{
  "model": "masked image model",
  "dataset": "photos of arthropod specimens (BIOSCAN-5M)",
  "train_examples": 195000,
  "image_size": 48,
  "crop_scale_min": 0.5,
  "horizontal_flip": true,
  "translate": 0.12,
  "rotation_deg": 10,
  "color_jitter": 0.1,
  "method": "mae",
  "mask_ratio": 0.6,
  "loss": "mse",
  "encoder_arch": "vit",
  "encoder_norm": "rmsnorm",
  "encoder_norm_position": "pre",
  "encoder_activation": "swiglu",
  "encoder_mlp_ratio": 2,
  "encoder_head_dim": 16,
  "encoder_fused_qkv": false,
  "encoder_bias": "all",
  "encoder_qk_norm": false,
  "encoder_layer_scale_init": 0.01,
  "encoder_parallel_block": false,
  "encoder_inner_norm": false,
  "encoder_patch_size": [6, 6],
  "encoder_layers": 16,
  "encoder_width": 192,
  "encoder_positions": "learned",
  "decoder_width": 128,
  "norm_pix_loss": false,
  "decoder_layers": 4,
  "init": "trunc_normal_002",
  "residual_init": "none",
  "optimizer": "soap",
  "beta2": 0.95,
  "learning_rate": 0.0027,
  "beta1": 0.95,
  "shampoo_beta": 0.95,
  "eps": 1e-08,
  "precondition_frequency": 20,
  "max_precond_dim": 1024,
  "one_sided": false,
  "adamw_lr_other_params": 0.003,
  "l1_shrink": 0.03,
  "max_steps": 5700,
  "batch_size": 256,
  "epochs": 7.5,
  "lr_schedule": "wsd",
  "decay_fraction": 0.2,
  "final_lr_fraction": 0.1,
  "warmup_steps": 570,
  "weight_decay": 0.0,
  "adamw_weight_decay_other_params": 0.01
}
Rows from block 3 of the encoder, named by matrix and row number. Rows with one number belong to one neuron. Each number is 50 + 12 x the weight over its row's rms, rounded and kept within 0 to 99. All counts start at 0. After the name is the row's rms in percent of the matrix's.
# gate: MLP gate (encoder.blocks.3.mlp.gate.weight, 384x192), inputs 96-127
# fc1: MLP up (encoder.blocks.3.mlp.fc1.weight, 384x192), inputs 96-127
# fc2: MLP down (encoder.blocks.3.mlp.fc2.weight, 192x384, transposed), outputs 96-127
gate.175 046:46 51 56 29 50 48 56 49 80 58 96 55 43 32 44 58 50 52 48 50 47 63 39 28 49 47 50 59 54 62 83 46
fc1.175 044:54 46 52 28 36 46 41 55 65 59 54 51 57 51 51 54 69 50 67 51 58 42 34 59 51 25 62 50 41 49 53 50
fc2.175 049:49 50 50 64 56 50 49 50 51 51 47 48 41 50 39 30 44 75 64 20 51 57 54 72 50 48 47 52 54 54 92 41
gate.176 031:36 50 53 59 50 49 57 50 40 56 44 42 66 48 49 50 45 46 50 55 53 40 52 42 56 20 15 50 76 50 61 72
fc1.176 035:41 52 50 47 59 44 56 21 52 44 36 66 51 49 43 58 42 52 38 41 82 24 52 50 47 52 64 64 70 52 50 52
fc2.176 041:59 50 50 48 43 50 50 50 46 50 56 50 54 50 55 54 61 52 38 50 49 47 40 30 00 50 52 49 49 35 54 37
gate.177 156:49 83 59 39 47 36 48 51 46 38 64 47 39 44 51 41 50 57 27 51 73 53 45 54 56 40 24 49 57 53 30 38
fc1.177 158:47 52 58 48 30 49 06 48 49 49 52 49 48 51 48 49 50 52 13 48 69 70 47 56 52 21 46 52 52 48 45 52
fc2.177 151:46 52 50 34 50 51 55 51 45 62 50 55 56 54 52 46 42 50 26 51 53 40 53 53 37 57 64 99 58 81 52 50
gate.178 034:50 54 29 54 25 53 28 58 31 49 56 30 49 50 49 50 38 51 52 59 45 56 52 53 50 55 51 40 25 51 56 52
fc1.178 034:48 49 62 50 47 57 64 48 52 60 50 64 51 38 60 47 52 49 51 84 68 51 17 51 50 51 68 77 56 51 48 69
fc2.178 032:45 50 50 48 38 50 51 50 49 50 63 50 48 50 58 52 49 77 34 49 50 50 20 60 50 50 30 73 61 40 41 81
gate.179 133:50 46 50 90 43 47 48 50 49 53 50 49 59 24 46 50 52 54 01 51 49 47 63 32 77 52 58 53 45 50 88 53
fc1.179 131:50 50 51 40 52 47 52 50 62 47 21 53 46 64 47 53 48 48 76 49 25 48 37 49 34 46 38 50 50 49 49 50
fc2.179 172:67 56 41 58 63 47 40 51 52 40 49 51 33 44 31 48 45 51 00 53 53 49 48 48 51 50 45 50 76 58 59 50
gate.180 059:56 48 35 46 65 51 46 49 47 47 62 42 31 52 48 50 56 59 45 50 47 63 36 50 51 15 43 51 49 43 30 40
fc1.180 058:27 32 55 57 50 47 48 41 49 53 68 47 62 49 63 46 50 49 48 67 52 54 49 56 54 50 47 43 44 53 57 60
fc2.180 064:56 49 51 40 50 50 50 49 51 48 59 52 40 51 38 38 51 54 56 47 48 48 53 69 52 47 49 14 54 51 41 85
gate.181 053:70 51 92 64 49 64 60 47 40 53 51 56 72 42 46 53 51 51 54 45 38 41 51 75 54 61 50 51 49 51 60 49
fc1.181 046:50 52 41 36 31 23 59 54 75 47 79 50 64 74 29 50 61 60 53 52 22 50 55 40 51 59 57 78 46 50 46 50
fc2.181 050:63 50 50 34 55 50 49 50 47 33 48 43 42 50 01 44 49 55 64 43 50 49 58 86 50 51 62 67 00 21 51 45
gate.182 180:53 40 39 50 44 50 57 52 49 50 55 55 55 50 50 54 51 41 81 43 53 50 50 48 40 70 87 58 41 50 50 44
fc1.182 206:50 48 38 70 59 28 49 57 50 60 52 53 56 50 36 52 67 55 69 48 54 30 50 40 47 50 99 52 51 52 54 44
fc2.182 186:54 50 49 17 53 50 50 47 52 52 45 53 54 50 49 48 40 53 01 50 56 50 49 51 57 55 42 57 45 49 52 47
gate.183 063:38 49 39 55 44 58 69 50 46 50 50 47 44 46 59 28 45 65 51 32 46 51 50 51 51 71 52 59 69 40 40 63
fc1.183 058:39 55 57 48 50 53 50 52 38 42 48 51 43 44 53 58 51 49 59 80 48 48 49 48 50 48 54 50 41 88 51 55
fc2.183 066:28 50 50 52 49 50 50 50 47 47 58 52 52 50 67 68 61 50 24 50 50 44 70 33 49 58 55 40 48 55 50 52
gate.184 068:58 50 42 55 61 40 52 49 49 50 60 59 49 33 50 52 41 45 48 54 87 26 55 44 50 46 52 33 57 66 73 79
fc1.184 062:45 59 58 47 20 48 51 50 38 50 71 48 50 55 48 46 50 45 56 56 48 55 46 27 35 51 52 55 18 49 48 44
fc2.184 069:46 50 50 54 55 50 52 49 46 50 52 51 89 51 44 23 40 56 48 41 50 53 40 43 49 50 42 43 22 44 31 51
gate.185 027:50 51 52 45 54 49 51 50 46 50 46 44 45 52 50 50 47 35 50 57 49 50 34 49 52 42 51 51 51 51 49 46
fc1.185 020:53 50 49 35 50 51 54 42 50 49 56 48 40 15 53 54 49 47 63 49 50 52 50 50 48 53 48 51 42 51 50 61
fc2.185 025:46 50 50 64 51 50 50 50 83 50 46 50 50 50 47 42 63 49 54 37 50 54 44 68 50 48 44 47 85 58 47 51
gate.186 045:54 48 20 49 51 49 55 24 61 54 36 51 58 48 48 51 73 56 51 48 47 23 45 39 45 51 41 49 51 49 47 60
fc1.186 035:65 47 38 51 50 51 54 14 52 66 59 60 48 48 43 53 48 48 58 40 50 51 49 60 47 50 64 58 45 45 49 52
fc2.186 041:26 50 50 53 50 50 50 50 63 50 50 50 20 50 62 41 70 67 52 51 50 50 37 43 52 47 51 51 56 23 62 47
gate.187 054:49 50 46 43 60 49 49 40 00 51 46 44 35 40 05 70 17 46 38 54 50 44 61 41 37 54 50 81 57 63 54 45
fc1.187 057:50 51 53 50 99 40 51 78 54 53 51 44 49 58 73 50 62 52 50 48 49 48 48 50 50 51 49 50 35 45 51 55
fc2.187 055:50 50 50 49 64 50 50 50 50 50 50 57 22 50 45 52 43 48 51 00 48 53 63 56 51 51 51 36 47 50 55 75
gate.188 194:59 59 50 61 58 45 55 50 27 49 46 47 39 51 51 51 68 51 47 50 54 48 57 49 49 47 54 50 25 51 59 51
fc1.188 163:50 50 53 52 41 46 55 52 50 46 22 50 58 55 50 50 50 42 49 33 57 54 55 48 54 53 50 62 52 50 48 55
fc2.188 208:59 52 49 41 39 50 44 50 47 59 47 39 43 53 78 52 42 49 52 50 49 47 32 47 58 32 48 92 41 41 54 62
gate.189 050:51 47 57 42 61 47 39 52 49 52 49 55 51 48 56 64 49 51 68 33 49 56 50 49 87 53 61 50 37 16 56 71
fc1.189 054:49 54 51 50 56 49 52 31 69 53 33 35 53 63 53 50 50 46 40 52 40 43 04 29 50 50 53 58 31 54 46 26
fc2.189 055:50 50 50 58 44 61 50 50 51 52 52 55 54 50 50 49 37 59 50 63 50 59 36 42 43 44 51 52 62 00 50 40
gate.190 205:49 50 50 29 51 50 49 50 48 49 50 55 49 49 43 50 58 54 41 50 50 47 56 50 50 51 46 00 50 61 57 47
fc1.190 201:51 50 49 60 51 50 52 53 50 51 50 75 56 50 59 49 50 50 61 50 51 49 50 53 47 42 54 99 52 41 48 60
fc2.190 160:66 47 50 38 29 50 51 47 54 50 24 47 42 50 68 30 52 48 53 51 47 53 56 50 49 52 52 50 86 71 00 34
gate.191 225:56 48 60 47 51 54 53 40 55 50 36 47 63 52 49 51 52 50 49 45 49 67 61 52 45 49 57 63 62 50 52 54
fc1.191 245:50 51 51 45 56 50 47 50 84 54 47 50 50 51 63 58 53 50 51 50 33 50 53 50 25 33 93 54 54 64 54 47
fc2.191 206:48 49 50 57 43 49 47 49 50 47 54 50 59 47 50 30 49 50 50 47 49 50 49 50 50 21 40 99 11 41 64 57
gate.192 025:51 40 78 63 50 49 31 51 50 54 47 53 54 39 26 52 52 59 47 51 68 56 99 36 59 61 48 48 84 49 70 38
fc1.192 031:57 52 47 50 22 50 38 53 56 49 38 48 35 51 41 48 49 58 48 50 47 39 50 47 23 31 45 50 70 64 27 58
fc2.192 039:50 50 50 47 50 50 50 50 50 50 57 50 56 50 48 54 52 48 72 48 50 49 55 56 50 51 52 50 58 14 41 48
gate.193 035:52 48 52 62 41 49 43 39 49 54 63 46 53 47 54 48 63 50 23 50 50 65 55 71 70 59 35 65 51 45 42 50
fc1.193 040:56 59 56 43 53 37 23 47 50 51 46 53 45 47 30 47 54 48 39 42 41 52 66 50 51 66 53 52 39 67 50 62
fc2.193 045:52 50 50 48 55 50 50 50 34 50 56 49 31 50 42 48 62 43 46 50 50 51 48 39 49 96 51 28 50 32 56 53
gate.194 080:47 50 27 58 29 50 26 72 56 30 52 42 50 51 48 50 46 44 41 60 39 42 70 43 52 49 36 91 55 66 55 70
fc1.194 079:48 45 45 39 45 49 19 37 49 50 49 60 52 41 48 47 50 62 52 56 44 00 39 51 49 56 66 86 52 51 41 53
fc2.194 089:36 50 50 50 15 50 50 50 53 50 45 49 63 50 56 50 37 38 56 51 51 50 50 80 56 56 70 44 49 36 50 32
gate.195 083:52 47 51 64 46 60 52 50 53 48 44 50 23 49 38 49 56 51 48 44 35 54 59 54 89 51 49 59 46 32 52 53
fc1.195 058:52 55 25 29 46 54 54 51 53 59 53 45 56 36 58 48 71 49 51 50 63 52 43 54 51 29 50 44 49 28 47 17
fc2.195 073:75 51 52 42 50 50 46 50 73 50 49 52 51 50 99 46 57 32 17 75 51 35 50 00 48 61 55 34 26 52 53 53
gate.196 033:49 50 50 52 50 53 50 13 50 51 37 71 50 48 53 45 49 68 48 50 58 60 37 46 51 49 45 84 34 39 44 65
fc1.196 036:41 44 50 42 53 53 53 42 52 54 43 47 49 43 41 55 41 52 47 53 45 58 66 51 49 52 54 64 56 54 50 54
fc2.196 036:42 50 50 86 42 50 50 50 50 50 50 70 40 50 46 41 45 48 87 67 50 50 61 40 48 83 31 20 50 43 17 39
gate.197 044:46 52 00 50 51 49 58 48 52 56 51 50 50 58 47 50 54 50 35 37 37 23 47 49 53 50 48 47 38 50 51 54
fc1.197 038:56 35 33 45 47 44 55 30 57 47 80 50 44 51 50 54 47 36 46 78 59 44 62 36 50 55 63 57 50 50 50 46
fc2.197 046:51 50 50 51 23 50 50 50 50 50 54 54 45 50 39 51 31 39 51 44 50 51 95 31 41 49 49 49 39 57 45 53
gate.198 078:52 66 69 54 72 50 48 45 54 48 54 51 50 50 73 58 40 64 83 34 70 47 25 48 43 63 59 52 47 61 64 82
fc1.198 078:48 47 49 46 35 52 56 67 40 52 52 34 66 42 48 47 49 53 50 52 41 60 52 49 54 16 34 46 52 61 42 55
fc2.198 057:50 50 50 44 71 50 49 37 47 51 50 49 40 50 53 48 53 60 50 49 49 53 50 86 58 65 36 58 86 39 51 48
gate.199 051:59 58 49 35 50 55 52 30 22 62 32 43 39 51 43 50 28 50 54 50 53 53 55 50 52 49 48 50 49 49 54 55
fc1.199 049:28 57 53 58 56 63 53 58 53 47 66 57 74 50 62 52 64 48 42 50 53 27 31 51 46 58 47 41 60 25 51 23
fc2.199 062:40 50 50 43 81 50 50 50 51 50 76 52 58 50 49 41 51 38 50 89 51 41 56 51 51 47 44 44 11 44 55 46
gate.200 086:50 46 41 38 50 47 57 42 44 51 00 50 49 42 52 50 53 48 89 50 53 49 54 58 54 52 46 40 55 67 49 36
fc1.200 094:53 32 41 60 47 49 51 49 34 92 48 49 52 47 43 50 42 90 30 52 47 44 47 46 49 28 06 55 86 42 48 52
fc2.200 111:51 50 50 53 38 50 48 51 77 51 49 52 77 55 50 50 65 53 48 76 55 55 50 59 37 63 35 49 55 47 45 44
gate.201 043:63 49 59 51 49 58 49 72 45 49 50 50 56 47 51 50 50 51 52 36 52 48 45 50 70 48 48 39 47 50 53 45
fc1.201 045:55 41 42 59 52 99 58 55 66 51 33 35 57 56 73 43 37 57 51 36 04 52 65 10 48 41 62 50 20 76 46 63
fc2.201 037:43 50 50 28 51 50 49 50 27 50 52 49 74 50 50 54 67 87 68 37 50 62 59 53 48 41 53 20 53 57 64 69
gate.202 035:43 40 56 41 57 50 74 47 49 60 38 55 50 48 25 52 41 53 48 51 45 51 50 50 50 44 45 46 42 57 57 47
fc1.202 030:53 53 50 58 48 49 69 51 38 27 28 48 22 51 36 46 47 64 37 53 25 50 67 55 67 64 45 44 77 47 41 46
fc2.202 034:51 50 50 46 44 50 51 48 45 50 51 50 30 50 50 55 52 50 56 02 49 46 44 42 47 15 44 47 64 22 52 51
gate.203 054:54 49 51 46 43 54 39 49 46 52 72 51 46 42 49 49 51 56 57 69 50 45 38 54 48 70 49 34 53 51 48 20
fc1.203 041:59 55 51 51 49 47 70 40 50 47 43 52 52 35 67 51 52 51 40 55 54 68 58 48 39 45 62 41 55 50 47 51
fc2.203 051:53 50 50 67 05 50 50 50 55 50 60 50 50 50 56 54 60 54 47 50 50 52 35 58 47 46 21 28 40 80 63 54
gate.204 066:28 57 62 50 50 58 52 65 51 51 44 64 69 46 62 48 50 54 52 25 55 47 46 54 77 52 67 48 76 46 47 54
fc1.204 065:39 50 50 53 52 49 85 74 50 48 70 43 22 50 23 58 55 52 38 79 52 61 47 46 43 61 46 53 49 54 50 44
fc2.204 071:55 51 50 47 50 50 48 45 47 50 47 49 62 46 49 61 73 48 40 49 50 47 22 51 50 48 59 56 14 19 61 51
gate.205 065:49 49 54 52 49 49 53 48 57 45 50 53 52 53 45 48 35 76 26 50 50 55 47 52 50 49 43 57 47 47 71 55
fc1.205 058:42 62 61 51 58 50 66 44 54 53 53 44 33 13 48 50 51 52 36 44 58 52 37 68 46 68 59 48 48 52 51 64
fc2.205 060:49 50 53 37 60 50 51 50 45 50 53 50 38 51 46 51 48 57 45 70 50 47 36 36 51 52 61 51 45 53 44 43
gate.206 046:51 51 51 58 38 48 54 62 49 43 50 48 70 55 50 46 46 49 67 50 62 42 25 75 61 49 55 50 42 53 51 50
fc1.206 045:31 48 36 43 59 51 44 52 50 50 62 41 50 44 53 49 42 50 52 61 68 31 44 55 50 23 33 51 23 56 37 50
fc2.206 058:66 50 50 80 53 50 46 51 47 49 44 44 50 50 35 50 56 52 58 66 50 49 43 61 50 42 55 35 69 30 47 44
gate.207 063:50 51 47 57 52 52 52 30 47 58 65 44 68 59 17 60 48 54 64 35 54 56 26 38 55 60 49 65 59 65 51 56
fc1.207 050:50 47 80 49 29 51 46 52 39 36 46 49 36 42 45 49 52 52 44 52 62 37 37 36 48 46 52 52 43 91 62 76
fc2.207 061:29 50 49 50 49 50 51 49 59 50 50 49 58 50 54 50 76 38 46 40 47 53 70 68 51 37 42 62 53 54 44 22
gate.208 058:53 33 37 50 43 43 61 31 49 51 36 87 47 68 48 47 44 60 46 75 29 56 55 44 51 47 34 50 39 60 60 46
fc1.208 056:55 50 50 37 35 79 32 48 97 47 72 37 51 50 57 50 52 45 59 36 45 53 15 40 47 73 73 39 71 46 30 24
fc2.208 057:54 50 50 49 42 50 50 49 50 53 49 51 50 50 36 06 57 54 57 50 50 50 39 06 53 68 68 55 50 04 52 31
gate.209 067:50 52 33 47 46 50 68 58 61 53 16 67 56 63 49 48 43 54 29 47 43 52 48 49 49 41 53 49 47 56 46 40
fc1.209 054:45 58 56 50 41 33 66 53 49 49 17 75 50 27 49 42 44 46 45 68 70 51 66 50 48 45 71 55 96 51 50 54
fc2.209 069:44 50 58 52 50 50 45 52 37 63 64 49 47 50 68 65 57 45 52 30 50 51 48 20 54 47 56 50 51 31 69 46
gate.210 095:49 53 63 46 50 51 51 70 53 42 55 62 43 48 16 57 63 54 50 51 45 54 48 50 68 50 52 51 49 48 55 47
fc1.210 075:57 50 80 47 66 64 48 50 48 42 54 37 40 48 45 46 64 49 55 59 53 41 37 54 51 47 57 08 55 52 54 49
fc2.210 073:50 50 48 43 59 50 52 48 50 45 41 18 50 50 43 44 43 49 56 34 50 51 54 62 73 51 27 48 47 44 76 48
gate.211 059:61 35 51 75 66 52 68 68 54 50 35 44 50 21 49 52 50 46 46 39 62 51 50 42 52 38 54 53 49 31 47 55
fc1.211 063:62 52 30 42 38 61 50 37 50 18 02 47 52 50 51 48 51 48 50 49 32 35 78 44 51 31 42 34 50 85 49 43
fc2.211 072:29 50 50 59 83 50 50 52 46 50 55 49 59 50 56 55 52 44 53 06 48 68 33 53 48 35 53 57 41 00 40 20
gate.212 088:42 47 43 58 51 43 71 53 52 50 59 52 57 50 22 51 53 49 43 50 53 36 50 51 61 53 42 36 53 51 50 32
fc1.212 083:51 39 49 51 44 47 58 62 40 44 55 78 58 52 17 53 50 46 44 42 45 48 50 36 46 48 34 53 45 52 53 49
fc2.212 097:51 50 48 34 50 50 50 49 54 50 50 59 50 51 52 57 32 47 34 54 50 51 14 54 47 65 50 46 45 54 43 49
gate.213 072:57 47 08 39 40 55 48 64 60 45 41 48 51 53 43 50 52 50 31 52 48 50 68 83 54 44 50 48 25 48 50 99
fc1.213 059:50 49 67 48 51 51 50 48 33 48 26 62 44 39 56 46 55 67 48 49 55 30 54 59 39 69 57 53 51 61 64 47
fc2.213 075:52 51 50 62 39 50 51 51 50 60 52 31 70 50 55 42 34 51 55 28 50 82 29 40 54 62 55 34 48 49 57 50
gate.214 111:45 48 46 51 44 62 58 49 50 50 62 54 45 50 50 49 26 47 46 52 45 51 61 50 52 48 64 46 66 52 49 52
fc1.214 103:43 49 24 55 49 48 50 50 63 47 47 51 54 49 50 49 43 56 55 63 53 55 63 70 52 58 44 53 29 53 74 46
fc2.214 114:56 47 52 64 25 50 50 50 62 48 60 49 32 50 45 41 43 48 94 49 50 59 29 51 52 70 34 52 48 58 47 59
gate.215 080:43 58 50 53 29 52 49 51 46 48 70 48 41 53 53 54 46 52 50 43 51 54 39 59 51 57 51 48 46 68 55 36
fc1.215 065:55 50 51 43 66 50 51 55 56 56 53 00 50 50 67 55 59 50 68 54 50 29 54 48 50 50 62 50 40 47 53 44
fc2.215 083:53 43 51 49 50 50 51 44 37 51 53 48 51 47 43 53 33 72 24 24 50 50 99 29 49 68 60 51 51 45 39 14
gate.216 049:51 48 69 45 46 51 38 50 51 45 54 38 44 59 50 51 55 52 61 42 68 50 65 51 54 52 53 47 48 54 50 33
fc1.216 041:47 40 44 53 51 76 48 56 68 52 51 94 48 56 46 49 17 45 63 30 49 33 52 63 47 50 35 64 50 39 42 50
fc2.216 041:50 50 50 50 58 50 50 50 49 50 38 46 50 50 41 92 67 44 52 84 49 42 38 56 48 26 19 70 30 61 60 36
gate.217 031:53 47 49 49 56 44 46 48 44 43 49 42 45 43 41 49 51 66 38 47 41 52 43 49 53 44 40 43 48 54 52 71
fc1.217 030:46 49 69 39 21 52 52 46 61 63 46 50 00 48 55 50 39 72 48 48 52 50 47 51 47 64 49 67 00 50 47 56
fc2.217 027:66 50 50 45 45 50 52 51 51 50 52 46 52 50 53 50 51 49 48 41 50 51 00 73 52 41 48 48 56 24 50 51
gate.218 036:50 39 49 39 39 50 39 49 53 50 36 49 65 54 38 50 54 64 47 55 51 54 56 61 50 67 51 28 49 53 54 48
fc1.218 039:56 70 52 45 50 46 53 54 49 50 56 62 30 56 52 52 50 50 50 46 51 43 44 53 50 36 21 80 50 48 31 51
fc2.218 041:46 50 50 57 92 50 48 50 48 50 49 50 72 50 49 53 50 52 49 50 50 55 44 50 50 26 70 70 60 42 57 50
gate.219 130:53 50 49 58 51 50 52 67 45 45 00 48 46 45 48 63 42 53 99 43 51 50 81 42 54 44 61 50 54 50 50 44
fc1.219 141:52 41 49 41 55 49 50 49 53 47 53 65 52 58 41 50 39 63 47 50 58 49 47 51 49 52 54 48 48 60 52 52
fc2.219 201:64 48 53 55 51 51 50 50 79 50 47 54 83 51 41 46 70 55 94 48 52 49 50 48 49 67 62 54 67 14 49 50
gate.220 040:52 48 48 50 65 52 47 70 63 50 43 50 53 56 50 56 56 49 51 46 41 00 51 50 77 58 51 30 49 51 52 52
fc1.220 034:47 49 49 47 22 54 50 48 50 54 70 36 31 48 54 49 54 50 45 49 51 56 49 50 44 84 50 52 57 54 55 44
fc2.220 043:53 50 50 41 43 50 53 50 48 50 62 50 71 50 99 60 00 50 42 42 50 51 47 42 63 51 57 43 23 51 48 56
gate.221 070:40 51 43 47 42 55 47 48 65 49 50 71 61 57 47 43 55 56 39 49 64 49 53 42 71 24 50 53 66 49 48 47
fc1.221 056:50 46 72 49 49 54 58 40 34 41 46 51 43 39 49 52 37 55 56 51 42 64 66 51 46 80 47 48 64 59 50 57
fc2.221 064:52 49 50 48 70 50 51 50 50 49 43 47 23 50 54 49 55 39 48 49 49 48 55 43 24 30 62 50 50 54 46 52
gate.222 085:51 46 52 55 49 52 50 66 50 48 55 70 46 32 52 44 45 50 67 58 47 53 41 48 63 26 56 56 50 47 38 43
fc1.222 081:36 48 50 58 35 56 47 50 49 48 36 45 52 40 51 45 56 50 50 48 47 58 54 55 50 40 34 51 50 49 51 45
fc2.222 106:00 49 51 47 51 50 47 55 46 34 50 42 50 50 38 53 34 54 29 50 50 42 50 55 49 49 50 53 44 85 57 61
gate.223 067:72 81 47 50 56 31 47 51 57 51 50 56 62 58 51 48 34 39 30 46 58 65 64 42 43 45 47 57 16 51 69 50
fc1.223 069:57 50 54 46 54 55 64 37 59 49 63 48 27 63 38 49 56 34 65 50 62 81 43 50 53 49 39 50 40 50 40 45
fc2.223 079:63 51 49 70 46 50 49 44 50 52 18 58 54 51 96 46 50 50 40 50 49 45 41 50 58 25 52 54 52 46 59 42
gate.224 273:46 48 20 51 50 51 38 49 85 63 50 45 51 70 54 50 49 51 51 50 85 48 44 49 46 54 49 53 49 51 43 42
fc1.224 286:41 48 37 52 50 51 45 49 56 69 49 39 50 97 51 50 49 58 49 51 57 49 40 53 50 54 46 63 46 48 33 34
fc2.224 178:48 51 48 50 49 49 47 45 53 48 50 46 48 49 51 29 47 00 41 33 50 49 63 24 49 23 54 22 52 65 22 59
gate.225 064:41 49 46 43 50 48 50 41 48 47 54 47 50 44 48 52 56 53 50 36 59 48 86 54 54 52 35 50 82 50 44 46
fc1.225 063:50 45 49 40 49 47 45 30 59 60 54 52 49 52 55 61 59 29 51 60 62 51 48 50 50 52 47 52 48 48 56 50
fc2.225 078:34 50 51 50 49 50 49 51 47 52 52 51 66 50 44 50 57 48 58 49 48 55 51 49 50 58 45 53 54 06 56 58
gate.226 029:38 53 33 59 54 60 54 45 41 50 70 62 46 52 24 49 51 56 58 50 66 47 48 43 49 43 46 49 69 51 58 59
fc1.226 024:42 50 48 45 50 50 45 58 30 47 25 29 37 56 45 61 41 54 75 48 35 50 52 53 56 67 52 49 72 72 56 31
fc2.226 025:50 50 50 51 52 50 50 50 63 50 45 50 50 50 50 50 36 22 24 45 50 54 53 60 50 56 49 54 49 33 00 42
gate.227 078:36 50 43 21 51 53 52 59 49 71 60 58 41 47 39 52 57 49 55 73 46 20 54 49 49 49 50 49 45 51 55 58
fc1.227 070:46 51 21 50 53 45 50 49 48 49 21 57 31 56 54 55 51 50 25 49 50 49 49 34 52 45 49 50 42 55 57 63
fc2.227 075:45 50 49 56 43 50 60 48 55 49 59 50 41 50 47 45 48 40 50 47 49 67 40 44 64 41 55 38 72 55 43 84
gate.228 107:50 50 37 46 49 24 50 60 62 47 50 45 36 49 56 50 55 56 35 50 49 49 15 53 51 50 50 49 00 60 54 43
fc1.228 097:41 47 50 56 49 51 44 05 28 46 51 50 14 55 36 50 46 57 40 53 50 14 50 50 68 47 46 49 18 47 60 49
fc2.228 098:53 50 50 49 50 51 51 48 56 50 52 71 67 50 34 55 51 49 46 50 24 39 41 63 50 63 36 50 49 37 52 40
gate.229 128:33 43 50 50 48 49 38 51 48 60 38 49 50 42 65 49 41 36 50 53 53 40 41 57 42 50 48 38 51 50 50 50
fc1.229 115:46 49 51 48 42 48 33 51 51 73 32 50 52 53 51 51 47 47 52 51 54 49 55 50 40 47 47 44 43 71 49 49
fc2.229 160:51 56 52 55 60 48 47 42 57 50 50 51 48 49 52 44 41 50 76 37 65 43 48 45 50 47 50 49 44 62 33 43
gate.230 061:60 48 41 52 51 52 45 54 50 48 49 51 53 54 46 51 51 65 49 45 47 41 51 16 54 49 53 54 39 46 38 50
fc1.230 064:60 50 57 52 50 50 39 51 38 59 53 51 48 48 42 51 49 63 62 24 50 47 50 50 43 38 47 52 39 54 55 80
fc2.230 067:44 50 50 00 24 50 50 48 62 50 52 49 75 51 37 50 78 56 42 44 50 51 47 54 48 50 50 50 69 49 50 43
gate.231 236:32 50 48 58 51 45 52 58 00 46 57 45 50 51 40 59 51 52 50 48 55 45 51 45 48 53 44 49 48 51 50 52
fc1.231 233:47 50 49 50 48 39 50 52 44 48 49 49 50 54 47 66 59 54 51 51 58 50 52 51 51 50 00 46 42 61 49 49
fc2.231 185:49 43 52 51 51 49 51 50 30 51 50 49 46 49 52 69 50 50 54 48 54 48 24 45 48 65 55 44 50 56 51 53
gate.232 058:51 55 60 50 43 54 52 44 47 48 53 51 36 65 50 54 22 72 29 54 49 53 46 50 50 64 46 44 68 70 49 47
fc1.232 051:67 49 42 62 54 69 65 31 61 54 46 23 54 53 49 48 83 53 59 47 50 50 71 49 50 49 75 48 49 49 57 50
fc2.232 050:43 50 50 74 37 50 49 48 53 53 38 23 50 50 60 50 50 47 75 52 50 45 40 37 49 36 60 52 48 83 99 80
gate.233 057:50 33 48 47 46 47 23 62 20 52 67 57 50 45 51 50 56 26 50 41 38 33 53 27 60 52 46 31 44 46 48 56
fc1.233 048:40 52 50 72 53 47 47 43 51 54 55 39 35 46 50 50 47 51 65 54 52 31 55 63 35 52 50 54 64 27 25 57
fc2.233 050:49 50 50 52 60 50 50 50 54 71 40 50 81 50 50 43 44 50 65 49 50 48 37 38 50 53 41 46 45 74 53 60
gate.234 054:45 48 80 50 47 46 44 53 50 50 36 52 43 50 67 49 50 50 47 51 20 49 89 55 47 53 61 49 01 50 50 49
fc1.234 045:53 51 52 50 52 21 27 55 48 50 44 46 00 51 48 48 51 39 52 53 47 60 50 48 50 49 44 50 35 39 34 40
fc2.234 047:58 50 51 51 81 50 50 50 58 50 67 47 40 50 50 72 31 54 60 39 50 48 41 46 57 56 60 49 46 64 50 36
gate.235 045:49 52 52 53 57 49 50 52 46 53 51 52 75 55 41 47 50 47 54 48 43 18 51 50 52 55 48 44 53 50 08 30
fc1.235 036:47 51 53 51 50 33 17 48 62 49 53 63 48 61 53 53 73 82 47 66 54 49 60 51 51 54 32 75 49 50 49 35
fc2.235 048:00 50 50 71 50 50 49 50 47 50 50 49 30 50 46 52 50 29 46 57 50 49 50 45 50 35 47 41 50 51 58 46
gate.236 083:50 56 46 50 65 53 54 51 73 21 35 38 51 52 50 51 49 66 39 36 46 43 48 55 60 54 60 55 65 48 51 52
fc1.236 070:52 34 46 50 28 51 45 41 44 50 50 56 52 50 44 51 59 42 49 61 52 52 60 52 58 59 34 73 57 50 66 60
fc2.236 084:58 50 50 53 50 50 38 50 48 50 49 50 51 50 43 50 51 44 53 55 50 45 24 74 48 68 47 48 65 48 59 55